Weights of a small self-supervised image encoder: muon at rate 0.0074, trained on regions of photos with short descriptions (Visual Genome).
Rows from block 8 of a small self-supervised image encoder, named by matrix and row number. Rows with one number belong to one channel. Each number is 128 + 24 x the weight over its row's rms, rounded and kept within 0 to 255. All counts start at 0. Numbers have three digits each.
After each channel's rows are labels from the 100 images, of 14848, where the channel reaches its highest value: "colour at peak" is the nearest of a few named colours to the mean colour under the peak. Only what is clearly more common there than usual is listed. The data: regions of photos with short descriptions (Visual Genome).
# convs0: first 3x3 conv (model.blocks.8.convs.0.weight, 128x128x3x3, each kernel summed), inputs 64-127
# convs1: second 3x3 conv (model.blocks.8.convs.1.weight, 128x128x3x3, transposed, each kernel summed), outputs 64-127

convs0.89:121113051132133086128127131114110144146098085079126119112077145153127145132123142102109128157124130117115104120100127128124035144107104085107154113121153128156115138131113118124112093118155118
convs1.89:133154181142140134129147140122140162123156150163126135147128166155142129135122141147110107098129094162157154122155136134104138110163128151136141139163108109163104155093115171105176102143128145
colour at peak: black

convs0.75:129136099132153119093100100155125167153087179130148108115121137132133120117079117102127157140124136111126105193130115125139153134128159085116115125122136109131138121177109148177105125122087105
convs1.75:142131137115131130053097126149187141141100149125124128130109116133142106138140179149154130134149135141117137146135126202143125148150158108146098111134127147145090105176054104131123097168085089
colour at peak: pink

convs0.87:071120125107150141123133139157117119140097088149055130137128126098126140149130130147166117107144138113125090068139087129135135112155115105125106150151139114102135100142134140133153105085198133
convs1.87:133106124120080132130172138095063155097143157128148137122084113144101109138162113160131126145092165112132143131145096099130113106144143107094106115122134148127123134138118088104160092130133112
colour at peak: black

convs0.53:117076156144139131121138156146106122097107097078127109111138131135097142090117118123133118079119102127098074138098152164140103085080146108109118108125101141096085109152108105087127129116164093
convs1.53:150121103160134144115119115122139112120147129065114112130151114103140175126122103110130138136135097179104142129107131113139133148155146121141122139154154098147091180102115134124138096169119150
colour at peak: black

convs0.35:134145157129131137149149102144124128146193138139101126190089176154144155163113136146108128176142135159133146165108151159133170103089136111134167172126098094109116107131145142130140100093113147
convs1.35:121167113157141117116138123138140140161119156144164101149111113136131104141114139114114145144153139129126158135087140170122136106111132112119130141184120150078162164091103167098125112126057132
colour at peak: black

convs0.101:144135157118126115131115074189099147090114161101098116151119119095125145070181121122112079106111123140096130117140118162126121134097113130122092091107052126099114121147154128096124138150129139
convs1.101:147128145108082143131124118130144085144128110102128140154145151151178144150135157153086118124111163100128076103122137130156168166166180099149138151129112134120123130142123122128143144145135150
colour at peak: pink

convs0.25:123114156123131133114127118160123135095104154127099117133118118143145127057193141177109117121127119090128141164174115166118137137071124130152122132110101145117130174171149145139108113105117117
convs1.25:128153131152098105147145133137108137134110115099127129124125101138114157125094154155119091100122109156132106096068141110128134137127136138113137161119105136093157130111145144159122198123100102
colour at peak: white

convs0.26:119122117143151150128124127116100107139105120137101152114126146158168121094154072125116149130122149165157170141146044125146103111141090117149110128154115063104122117104132148119161096137131130
convs1.26:111069119134114145124118128164121080113128133147098108132139119083123101153105146128048155133114087112140132166119130083163130118139152103154085111143154115124111138129121072124077113154150152
colour at peak: black

convs0.90:182155111117084135128144128105166150120128179130148145132106157119107120082129120136159124135116119077112118156085160134129148123088185114075115110134170124119071155148107088104144104146087110
convs1.90:115114104120081111067128108128159119147097115160133125144129080145131115141111168119126107133084101116121140114128120093149141132128138128158120128114143118117111111095114066147111122170105083
colour at peak: pink

convs0.15:109156124118150146201097154147146119159142163128119101112089126120107114132098135124149095102151148134133095145129113169106120123147133179165133148105120166115118117125111137138135107162108076
convs1.15:111124132107106127108078099085095125120087094172126152120111129162124100116160134114125103090128133101108137127120138130134123134136120090109110103117091106138117107081095091146101120110090142
colour at peak: pink

convs0.103:045138178115095087095107101118089102162139102153125116129084133132100137143128133148134109100126175098155141120116152086128154145108109155151123141122109094059123137144106127136128139114113137
convs1.103:162119127141118116137198127122117110116123120122090123148073137112138126135232113104117128130101115128119134104139107101101091122108146134149185135162151108137127128081089103136132159127137132
colour at peak: pink

convs0.30:103139157126123098180107108092123112134164151125127133131159139126119116104098141142117112134130138139127111114114109131123161136145122109128110125140079120076156099158098128160133187125127136
convs1.30:099151126132111148165128102134091132139087099123136132112143188099110088112125120105131106118059117116141125139124135151140118107119109108127151114159120130147141087135066148115124194157145127
colour at peak: white

convs0.118:133147114060107176123161079158108147129148144140124097148098150158090110135155160113095134154095166064122136174106088137102130123113124132127103134120196108141138111120171124131127128129129124
convs1.118:086117122174110130106084104109113137083148060113119113098128115127091135123170124136126157120147136117135129137128113152136109076132126132122107097117123146113065136164070123125086087172093085
colour at peak: pink; white

convs0.100:124133169108144102122117136127090120148123129144112128099085131131117120098137124159082153137104174081077128133135108126137096115163149099119148131121102135152140113131109130121164133126133109
convs1.100:137153141134133114121099096136129106104121148101155102110145122141112102103089144121148128109119102151100131139119161126174144124134130143105134138062151136106118098125189098102137102106113115
colour at peak: black

convs0.2:141190128122133130101166148135095122115107136138110134118140132163122102126110129148114117117105130079120128157116189127195138119114111118133100117106128101141045123130125110132133037125093152
convs1.2:140131113139169139122092113110116133086114109143062120115155090142128105128108144076161128115142110144122114156137138113135128136107125106127121130140110138095044151126134144138131051122140115
colour at peak: white

convs0.17:115117166166174135140143091111125133105083084056138164128125124117135162119169168194138107101154104153111155069145100133158145116142119124161112121115090152142127140128139121126108120085139157
convs1.17:142131117173094142152107083117069163099146116095141118108138131133067060143145142148159148147099131147140135133127134133087094157108126087119141105137132123100145137135141102120069168129132155
colour at peak: black

convs0.74:115114135138126108148125118116146151154088132092083081075176129110126141089141160149117106120101152142165113157083114140179139116136102084123126117101141119114160126111163101122111101139172111
convs1.74:148147123091134126106079105180146196120140136135131181125147125128148189078102131120136124123112152113148117144158136174118123144141104143148144149121116084116130132106139147145148112154127137
colour at peak: black

convs0.92:127120148117155146122103113135093136059129138117130136126114109098090108116137157190136148133160142154094107136129099111105094072099144095167106125097133140116114145100162104093109117132134126
convs1.92:157156115126102130116102115097091131196132103120118111145159097154089130145169164162123143122156118127153137140102108113159142155134119153131127122155140074085130148144135141149129113155177118
colour at peak: black

convs0.56:127118104131162108149111104122129113110069083105125144132115134120094089096123117079127138100155141165155087125153108090126111130127121076131131104116141144113125120098081112141169125102121122
convs1.56:118102140133159121121126107090151143165142101145132117131180163103111124139130147139139176173099139095121194142110090134154140122146168113152115127102149103108121138131108154130109068120149115
colour at peak: black

convs0.1:155130126117112120098171110102112163124121139170114125127165105145116098087128146131150128125105125139112123125134126081133114105137118081128070132146094114122073151168109121123134073117136097
convs1.1:120095139158125097099105120123106099134122082086105115124127125121121158093125167080125140113140104118138149120143078113099128137107108152084049107130091094142082118143155168102114093155118147
colour at peak: black

convs0.63:116095134083146105127125140148032115103118123098103127142172143090074129110131108111128092111119112135108110150100136155115105125123099109137137141077112150084108129101133125119107164105102137
convs1.63:138162110146156117123157107086120111120140132153121105108149139131130111158161175130097108123143142130126108129144110092146142150167150157147113149196129105114121113120127126147130097104127130
colour at peak: pink

convs0.64:135108193165154101102131131102144115109090131124095154074112093113113126111139090077141138109114150143112130117105137091140140106099112121111107117103082129153089087102112099100137116085159113
convs1.64:130144133155113164158131166103111094119131083131129149130153148124143161135104139126117132148150149133069127122095096134119148107163145132135131145109095139151041146100131107081104109123139151
colour at peak: black

convs0.97:124109091133163081131094112133157119134108083090134160120120129126140156084172136075111121128135139117094113130144092155104114148155110124141110100101125113142132059136103116112128105154107146
convs1.97:162172144130117160066141132100157183136126154131096146173158134159161136126128161163144133140103134116158130154136152166125144172125115139133125109139150119138113126155116135175166113130141159
colour at peak: black

convs0.121:117130091127137133132082113122087145074119124139081132094102152143116108135148138144120128113091066092136140177124107138107153190110131163126124167119144130127151078117142163113112146130156121
convs1.121:122106090133145113054106097105142093103149100123104093097080146085133098089139202106132115148098119127134102101125128106121126110153110155142085091112122099105111125124129152118088107089129125
colour at peak: white

convs0.127:113130125138139093098130153133133116154110128099112146122115118125151117141122100135149127169108126113111078158096069100131150103142131096113144150092142148139171160172138193152122139111157137
convs1.127:091140136100130106094172114122120129177100148175097081142124142169146094142118159128137136095102167130103111135167112194126141133175167094160152106121138152143135113133100148135113121098135112
colour at peak: black

convs0.117:175174078157119138088143170122118131127116123094097153099079143111101102110080109155113116151147159147146156121157147127151179094127122091103135095114116115094099115111089132157126150081149105
convs1.117:123105147091084149095133126164153103139132146130103142145102131142195080132107121114145115191143134079121108098155145125114118122131152102106114149151112119145181137108106140162163125127131134
colour at peak: black

convs0.18:087128108103177142159153143133152106119163144140123105154116150116123120114121134119149160129158134132106143103170137124130152124197098125140101131153132156092060145154154119138181077097106131
convs1.18:132146144128107121144143090122071118128124094142131137123141102119067123125118120129080145138109133115152144127119116119134090098135172081115140086135131148112143122157137106122113108086121096
colour at peak: black

convs0.41:082164121141077091063102116122046160116148128127124149131144152101101081095136103141132145137106129084118128092120115090098143143115078161143104130149117136124102145084104122130121148123114121
convs1.41:154137123127081105137121100092151147131106085097113129124132111129124132152201117135135112145170116105143136147155078133135089118125119155125135125127126163119118115146096084133130171126135113
colour at peak: pink

convs0.57:136144153133154101109143121081122129117074136148152113127095125082132097138100157154146106132135145118139113150124102118128128168151142127113092105182132126099183094164114148147181174137141119
convs1.57:122117128124117156066113107118097107117138133128129126117129165140110112130110104112151120117137125097115115134106087133154123106113132112132077121097113115122083132090094138086098128120134116
colour at peak: white

convs0.60:134136159185149152124143154125145095105124129113112147137133120150135118125149135166170086138121111170110149145185131174133082116119090121104116163092132105093116146141105089086145122128149135
convs1.60:099130107125107153142130104091109097161148119115142109139101153140158190107123160163133124139141166120101164165145098103142120138149136111103119141136134117131109134138154138114059166111172092
colour at peak: black

convs0.114:113109121128125144132135088096183140120114123096159123137121139140134169118139179150106089112120116098163111102085080098100115142140120115117125115151146090101157103177138141118133188094125123
convs1.114:125123116126098144112116108122114070120127125134134148071113099104059097162084155109107124154120128108140098135088098125103128140161108162129094128151136115140123149169078148080157110101130121
colour at peak: white

convs0.125:127163150129170117150116142178135134150132116132126140123165130150133129087081074146156130126090151103088139142126098135118101117147129114114097131151100123113112131128161156158152110142167137
convs1.125:087125119144108133138078122123062106101154077112142116096123097130131110118131123143095091139124129127117124131155069152144135110130170100140116125118107160105151111141128099123089098132105122
colour at peak: black

convs0.14:140114150104174112137150092124138104139129150135215131128111098140152127146118092162132134146163150119125120121163117116119149141108161103172142097103135110120154143143087119118152146103109145
convs1.14:089154155125135161079072074138141088101082103110128136127128140139084129089106128118150128083156145131128128118121107116152124124161147101095133113144102140082120097126119179117112092122096104
colour at peak: black

convs0.8:136084181097111078123133099137129149151132118119098103112134141132113133117073158131079104142160165097119088129095140097135105136139117105131132160120128129134110122081184156142125148091114128
convs1.8:133146115146165154128135160121118167116127112133128167132155152220124146158143126117121157117106109109113108151121155124106095125115150157150122163181080134112138139152154096136144149134128133
colour at peak: black

convs0.13:137141117125175156153190103110091136156124177123147126119160116147143103122098126122123164074127120112119121087158127126145154168146153153102121134117144125135161178117123134129110142139128116
convs1.13:115118133088124103115134092145133133120104094131155109128128122117089111090136108110113122137104132124117122152153108113108102095083147116091142129176121139113107095120083102136098100116085091
colour at peak: black

convs0.68:176103125129114178162138099109110095165135115144145110119105109098122121118148132112096164095111102117134055137093118097117166155123106182137125127130081107092146131147158100110139128119084079
convs1.68:130128097160104122135127137118111118107091107096134139109127147140117097115190099131123185110147122114147146131133098132091114105082075150120147115139132087136160163135107128109102091139121149
colour at peak: white; pink

convs0.21:085127160156098180128090143105119122123160115122093120137124141107105123094155103191135117141106134162131141123086139186115109065123112126111120135119127143112121110122060169115103152099125098
convs1.21:135124133161148119148124154119068090116161122115132140133097085137122148073038111153099105135125116113127148129129162156158114112141095135114132164100166110116088146139148139167116134087109128
colour at peak: white

convs0.116:145144128150092099079145096147107113067113104145091115089119106136116097065132114101106091099140111123148124128119116129127166110128122113096139167121130067120078160121148113141084128116159133
convs1.116:186128145112120125150133158120118166175099135097081144114128110140153134142147111137116083128106153122146136188119104122135124160152163132151133132160141064117097126145120140152123120119087150
colour at peak: brown

convs0.123:128146120156130128084154111155173119144126106147122107121115108141170114123108135122180170134134156121097125110121181128115122124123138162118123159166116112131110089117133152103128129137053077
convs1.123:120124151061148141151112187147095134132125128176140141104176142116129116134109137110129132137127113123113090139115119149148138096085130128125119130082146123129151130142205118125133136132177142
colour at peak: black

convs0.50:150089143139127172137113088120098127095131112085146136114110172165138127116135153151118125100133138108099104092138106125152172070128132158140145131137113131174142157132114105153158121101149102
convs1.50:158141150133129166095135120128128140153095115103132129085159136153088118126161120105128075075129144117109144111123094115120118105157115149109116134185153154145139133116128116173123133133128109
colour at peak: black

convs0.66:138154103143143111106127092115071124104141132096090179093076122148139131106061097167134081129124111139123146127179089125146130119132135153144094140143139148133122117112122109122113125092122124
convs1.66:144111101150086193144158158111160147103148152071137113149099086095130104139110128145117114165136143165107135156122123146144124137129109150112099097113182144147151082124115106182127149142114099
colour at peak: black

convs0.82:081107127088177119131108102160118090103148076115134125125094146184125109132144092106088122111151099134157088160098145120129102089110107093104144076124101106114154106116093170119148123085120115
convs1.82:135088145141137134143196142137099102090118115121112112134169108148134073136116128130113132127068144137143134086099128127112138132141168136134125172108120105127123117118137136141126131097129124
colour at peak: black

convs0.78:136128105101132090134140131130109175118118131167128093115154090118137096123134102134152128188157118043118120121140114104139114128121114124122112138157142100128126170112134153141153152125100102
convs1.78:102122135128123121133121130126132153118133116141134133099127136176152123191112100133144111112126086106120104098152085092123113140098103073116103131126115078108112139136109142122111125162134096
colour at peak: white