Weights of a small self-supervised image encoder.
Model: 7.95M parameters, arch preact_resnet, norm batchnorm, activation relu.
Training: muon at rate 0.0074, batches of 256.
Rows from block 7, named by matrix and row number. Rows with one number belong to one channel. Each number is 128 + 24 x the weight over the matrix's rms, rounded and kept within 0 to 255. All counts start at 0.
# convs0: first 3x3 conv (model.blocks.7.convs.0.weight, 128x128x3x3), inputs 24-35, a 3x3 kernel for each
# convs1: second 3x3 conv (model.blocks.7.convs.1.weight, 128x128x3x3, transposed), outputs 24-35, a 3x3 kernel for each
convs0.26 [128 128 128 178 128 128 194 128 103 128 116 128 128 128 116 128 101 128  88 110 128 114  91 128 128 128 128 163 128  74 145 134 128 149 128 128 171 167 128 164 128 114 148 128 128  99 162 139  54 142 109  91 164  88 128  99 128 128 104 128 128  99  79  49 128 168  58 151 128 128 181 179 128 128 128 101  74 129 128 128 128 128 145  63 128 128 128 143 156 142 128 128 157 128 162 155 128 199 162 164 128 128 184 128  93 187 167 111]
convs0.27 [128  97 112 128 128 128 128 152 128 169 148 165 145 111 128 165 128 128 161 146 160 151 128 114 104  91  93 104  99 128 128 128 113 128 128  93 131 128  89  82  79  85 128 106 106  89  89 128 128  86  69 144 128 128 102 106 128  99 128 128  95 128 128 128 128 102  95  93  79 128  95 104 181 121 128 154  98 128 133  96 112 128 128  75 128  81  77 100 128 101 157 128  92 170 128  86 128 128 119 172 179 128 158 158 128 128 128 128]
convs0.28 [153 148 163 128 128 128 107 128 128 108 128 113 128  95 128 128 115 128  80 128 128 128 128 148 128 109 128 146 100 135  88  97 128 128 161 142 128 128 128 119 128 128 120 128 128 176 162 128 189 128 183 115  75 128 128 128 128 128 128 100  85  86 128 128 128 128 137  93  86 128  98 128 154 128 128 128 128 128 128 128 128 121 156 128 112 108 128 128 128 128 128 128 128 159 128 149 128 128 128 106 128 128  68 128 143  94 128 153]
convs0.29 [128  87 128 128 128 128 128 128 108 107 128  95 128 195 177  72 128 132 128 128 128 144 128 128 128 128  96 148 128 128 128  98 105 128 128 128  95  92  40 128 128  96 155 128 128 143 128  91 128 163 111 138 128 128 128 116  97 142 128 150 148 156 158  87 128 167 128 128 172 128 128 128 119 128 160 128 136 186 149 128 128 128 108 128 123 109 151 128 128  91 128 112 103 128 128 128 147 159 128 128 128 128 128 128 128 140 128 108]
convs0.30 [128 128 128 101 128 128 128 128 128  96  80 111 170 128 157 128 128 153 128 128 116 128 171 174  86 128  95  78 128 135 128 128 128  59  72 128 128 128 128 128 105 128 128 128 128 158 128 128 209 181 128 128 128 128 128 166 128 128 128 128 128 128 101 128 128 128 160 128 128 125 126 157 128 128 151 128 128 128 128 108  92  85  83 128  84  80 102  60 110  58  83  79  55 128 128 128 170 151 160  89  81 103 128  94 128 169 144 164]
convs0.31 [128 128  93 102 128 137 128 128 114 128 105 128 128 128 128 128  96 128 128 128 128 128 159 139 128 150 128  91 128 128 106 128 160 128  93 168 164 143 131 142 136 128 160 128 123 116 182 128 111 120  75 128 160  88 128 140 128 128 128 128 128 117 128 128  97 128 128 128 128 128 128  86 128 128 115 131 101 119 128  93 128 109 128 128 128 128 107 128 148 111 147 128 128 109 128 128 128 128 114 128 128 128 128 128 128 112 116 128]
convs0.32 [168 185 128 113 128  99 128 128 128 154 156 128 128 182 145 157 148 128 150 161 128 124 128 178 128 128 128 108  84  97 128  98 128 128 109 128 128 128 128 140 128 128 128 128 128 128 109 100 164 128 152 128 124 128 160 162 128 164 128 128 109 128 128 128  87 128 160 128 128 184 148 128 128 109 143 147 168 189  94  84 128  92  84 128 106 128 150 115 128 128 128 155 144 128 187 128 109 128 128 151 128 128 128 128 128 128 120 128]
convs0.33 [152 167 175 128 152 182  58  84 128  77  84  92  64  93  79  84 112 128  96 110 128 106  78 128 137 128 136 128 150 128 128 101  88 128 128 134 128 128 156 128 186 189 128 128  98 128  93  92 128 128 128 128 115 128 134 160 128 144 157 128 117 128  99 128 128 175 169 128 162 128  95 128 128 154 128 128 128 128 111 138 128  97 128 128 128 128 190 115 128 125 128 172 200 128 136 164 103 128 128 128 140 128 115 128 128 119 158 128]
convs0.34 [128 128 153 128 128 128 128 128 142 144 128 128 128 128 128 128 128 128 176 179 154 128 128 128  95 128 128 128 179 128 128 128 148 128 128 128  90 128 108 128 128 128 128 128 142 128 128 128 128 103 128 128 102 128  99 102 128 128 128 128 101 114 128 128 107  96 209 128 106 128  93 109 111 158 128 103 128 128  96 177 128 155 128  87 142 128  99 128 188 128 128 150 128 128 149 128 128 128 143 106  97 128  91 128 128  98 128 128]
convs0.35 [128 128 128  94  86 105 128 128  88 128 123 115 177 179  89 128 104  86 128 185 128 198 128  78 192 128 126  72 128 147  80 154 146 128 129 128 154 117 105 101 114 128  78 128 128 128 163 128 139 165 128 128 199 128 128 107 129 128  92 128 165 128  90 128 128 128 128 128 181 128  92 145 178 128 122  92 128 151 128 109 158 128 128 101 128 141 149 169 163 159 128 128 128 128 128 128 128 106  91 112 157 128  82 128 128  79 128 128]
convs0.36 [128 128 128 128 128 128  81 101 128 128 128 128 113 128 146  90  99 128  62 106 127 128 128 128 128 128 128 128 106 128 128 128 128 120 103 116 170 164 128 194 128 128 160 128 128 128 108 128 128 128 128 111 128 128 128 128 128  85 128 128  82 144 128 105 128  91 128 183 168 128 128 128 128 128 123 128 128 128 128 137 128 105 128 105 104 158 128  80 102 128 160 128 128 213 128 101 138  97 128 128 173 189 151 150 154 128 128 128]
convs0.37 [157 168 170 128 128 128 128 128 128  73  68  77 100 100  95 104 145 128 128 128 166 120 149 162  84  87 155  95  89 128 128 128 161 128 139 128  49 128 128  89 128 128 122 128 128 128 128  34 138 128  75 128 128 128 128 199 128 128 122  69 128  68  43 128 101 107 118 135 128 128 113 128  98 128 113 128 128 128 128  66 128 128 128 128 138 128 128 128 128 128 128 158 172 128 128 148 128 164 128  90  76  84 115  99 122 128 128 101]
convs0.38 [128 128 144 128 150 128 128 156 150 128 128  78 128  98 115 128 128 128  95  97 106  83 163 128 128 128 128 128 128 128 121 128 128  85  84 104 128 128 128  87 111 128 109  97 104 159  85 128 104 128 128 128 103 170 128 148 116 128 128  87 128 112 128 106  99  63 128  96  98 128 128  98 128  79  81 128 128 114 192 128 128 128  62 128 121 113 107 206 166 128 128 141 159  92 128 128 128 101 128 128 128  99 128 144 128  88  87  66]
convs0.39 [151 152 133 128 128  94 114 114 104 128 109 105 128 128 128 145 115 128 128 137 128 124 128 128 116 148  81 128 128 101 128 128 128 128 128  85 128 128 147 153 128 149 128  96 100 128 128 117 177 156 169 158 128  96 128 128  94 150 128 128 128  90 128 128 128 128 186 188 193 148 172 199 128 113 104 164 128 128 128 128 128  77 146 178 104 128 179 117 172 167 128 128 107 173 154 128 111 128 127 128  76 128 128 128 118 128 128 128]
convs0.40 [104 128 117 161 167 128 128 128  93 128 128 128 106 128 103 148 165 151 128 128 128 128 174 158 128 128 128 161 128 128 163 128 102 127 115 128  77  81  81 128 138 128 128 128 128 128  88 128 128 128 128 162 136 128  87  99 121 128 128 125 145 149 112 128 128 128 144 128 102 172 167 128 128 128 128 128 128 105 110  68 147 169 128 128 188 161 128 187 149 176  97  74 128 128 128 128 128 158  95 128 128 128 128 145 140 128 128 128]
convs1.26 [135 128  67 161 116 106 128 107 112 168 128  78 128 128  92 153 128  73 128 128 114  84 128  95 128 150 128 128  96 128 164 128 128 151  58 128 128 121  86 128 128 116 128 128 117 100 128 100 128  59  87  91  43 132 128 128 128 106 106 103 100 112 128 128 128 128 128 128 128 128 128 128 128 102  88 128  95  98 138  91 116  87  93 128 128 102 128 139 192 128 123  93 113 117  71 116 128 128 128 128 128 128 128 128 128  88 110 128]
convs1.27 [116 128 150 103 102 108 158 150 153 158 128 171 128 158 161 128 128 128 165 128 128 116 152 160 106 128 122 128 128 175 128 134 185 128 128 128 128 128 128 128 128 145 190 176 165 180 128 133 128 100 128 128  94 128 128 154 128 192 180 143 179 193 159  80 148 128 134 158 128 113 128 128 130 128 128 105 120 128 128 128 128 128  79  85 118 107 111 128 128 128 128 128 128 128 128 128 128 128 128 176 128 128 128 128 128 115 128 128]
convs1.28 [128 167 154 128 128 153 128 128 128 128 128 123  99 128 128 128 148 152 128 107  87  84  88 128  88 105  78 128 128 128 112 128 128  83 147 167 101 118 128 128 128 128 114 128 128 128 128 155 128  93 128 163 158 128 128 179 128 142 164  95 149 154 128 128 127 128 128 128 106 139 128 128 128 128 128  97 137 129 121 162 106 108 147  91 111 128 111 128 105 103 107  90  69 126 128  67 155 128  89  98 115 128 104 128  93 128 128 128]
convs1.29 [128 128 106  90 121 111 128 128 128 128 179 128 110 128 128 128 109 116 128 137 114 115 155 128  90 108  92 107 128 128 155 128 112 128 128 128 128 128 180 128 128 123 128 128  97 160 144 103 166 145 128 128 128 173 128 128 138 128 128 142 143 128 140 128 128 128 128 128 114  96 152 128 128 164 128 128 128 128 128 100 128 106  81 128 128 128 146 107 128 140  93 128 152  95 151 171 128 128 149 199 194 128 162 128 128 161 128 128]
convs1.30 [103 128 128 148 128 128 128 128  93 163 144 174 108  97 128 128 128 160 128 128 128 159 128 128 128  50 137 128 102 128  72 101  76 157 128 128 128 128 128 128 128 128 128 117 128  80 128 128 128 128 154 209 128 128 128 128 128 155 160 128 140 128 128  57  82 128  99 128 103  75 109 110 128 128 128 149 138  95 128 154 128 128 190 158 128 128 169 128 128 128 157 128 128 128 136 128 128 128 128 181 148 166 128 128  94 128 128 108]
convs1.31 [128 128 128 121 128 151  94 109 146 118 119 128 108  92 149 128 108 136 128 128 156 128 174 118 141 160 177 140  87 128 152  87 128 157  92 128 162 154 134 147 151 141 128 128 154 128 128 128 158 128 155 155 153 128 128 140 128 120 146 128 100 116  98 128 157 128 162 128 112 192 104 106 136 154 137  93 128  96  85 116 108 128 138 128 128 166 128 197 128 128 128 128 148 111 128 128 128 128 166 128 122 142 157 128 148 186 128 128]
convs1.32 [181 128 101 128  79  74 128 128  98 144 128 128 128  95  95 128  92 128  84 128 128 166 128 128 128 128 107 128 128 128 123 128 109 128 128  67 142 128 128 105 101 128 102  96 132  83  79 128 128  92  95 157  91 128  88  85  90  32  57 103  62  46 116 128 128  85 172 128  88 152 128 128  88  96  86 106  84  52 128  98  91 128 128 128 128 150 128  86 128 128 148 128 128 139 178 194 104 128 182  78 128 128 128 128 128 128 166 128]
convs1.33 [128  99  89 128 128 128  92 128 108 128 134 128  86  79 128 128 103 128 166 168 128 115 128 128 157 165 108 128 128 128 128 128 128 128  75  99 128 128 159 141 143 152 156 128 128  88 113 128 128 128 128 188 128 128  65  97  90 128 150 128 128 148 128 152 128  84 132 147 128  84 128 175 164 143 105 128 127 128 128  82  87 128 128 128  84 128 114 135 151 115 128 128 128 206 168 156 205 151 128 128 128 148 150 128 128 128  89 128]
convs1.34 [128 128 105 101 159 147 128 163 128 128  97 128 128 128 128 128 128 128 128  64  77 128  79 110 143 128  93 128 128 128 128 119 128 128 128 144 170 152 128 165 153 128 140 128 141 128 115 171 156 128 128 128 162 128 128 128 128 128 128 128 128 128 113 143 128 128 128 163 128 128 128 171 128 158 165  80 128 140  93 128  85 128 128 128 128 128 128 128 128 128  96 100 105  97 106  81  88  63  95 139 128 128 144 149 139 128 128 128]
convs1.35 [162 110 173 128 135 177 142  78  87 128 128 128 192 128 128 128 128 101 182 128 128 128 137 128 128 139 128 128 128 187 128 124 160 144 128 123 128 128  62 128 128  49 102 118  68 128 128 128 128 128 128 128 128 128 176 128 128 186  96 128 128  77  99 128 128 128 192 196 128 128 176 166  64 128 111 128 128 128 128 104 128 128 128 128 128 128 100 128 128 128 161 163 128 128 182 168 128 128 128  95 128  89  90  52  77  85 128  78]
convs1.36 [128 128  86 128 128 128 128 128 128 102 110 128 108 103 128 128 128 128 128 128 165 128 128 107 128 128 128 110 128 128 132 158 147  85 128 128 167 148 128 163 128 128 175 148 128 128 128 128 117  88 128 128  85 128 128 108 116 128  97 128 128  85 101 196 162 128 128 128  89 110 128 162  98 128 128  50 128 142  80 135 172 174 155 128 128 128 128 128 128 128 128 128 128 128 128 128  61 128 128  81 165 170  67 128 128  74 109 108]
convs1.37 [128 128 141  99 104 128  53  79 101 128 101 128 128 128 128 144 128 161 119 128 128 128 128 105 128 152 128 128 128 153 128 128 128 143 150 138 168 128 151 128 128 128 128 128 128  86 113 128  77 128 128 128 128 128 128 128 128  86 128 128 128 128 128 156 113  98 128 104 128 128 128 128 112 128 128 128 128 154 122 128 145 128 128 153 128 114 128 139 128  87 108 128 128  97  88  85 105 128  84  91 128 128 107 128 128 128 153 156]
convs1.38 [128 128 128 128 153 128 128 128  87 130 137 128 128 151 128 128 108 106 144 113 128 128  93 104 128  92 128 154 136 128 128 128 128 128 128 128 118 142 128 128 128 106 128 115 128 161 146 128 162 128 128  99 100 102 160 159 128 128  92  90 128 128 104 121 154  92 151 128 128 128 128 128 128 128 120 128 128 104 128 128 128 128 158 113 128 128 128 128 145 128  49 128 139 128 128 128 103 128  98 128 161 143 158 128 128 128 128 128]
convs1.39 [152 143 174 109 112 128 128 119 114  97 128 145 128 150 157 128 169 186 128 128 103 128 128 168 128 130 128 128  81  86 197 128 110 128 105 110 120 128 128 128 128 133 123 128 128 128 128  74 128 128 103 150 128 128 128 130 103 133 128 105 113  75  98 115  79 111 128  75 128 115 141 128 182 128 128 128 104 128 174 109 112 128 117 121 140 128 151 128 128 137 128  92  95 141 129 128 128 135 128 101  87 128 104 109 128 128 128 142]
convs1.40 [ 95  99 128 128 113 128 155 154 128 128  68  70 128 103 128 128 101 128 107 135  92 128 112 117 128 155 128 128 128 152 128 128 128  78 101 128 114 128 128 140 128 128 138 128 128 128 128 128 128 128 128 128 168 167 128 128 141 129 146 166 128 128 155 128 128 128 128 144 135 190 169 128 128 128 128 128 128  94 154  67 103 128 141 128 156 128 128 128 128 128 128 128  90 128 128 107 128 128 143 128 128 172 128 128 117 128 128 128]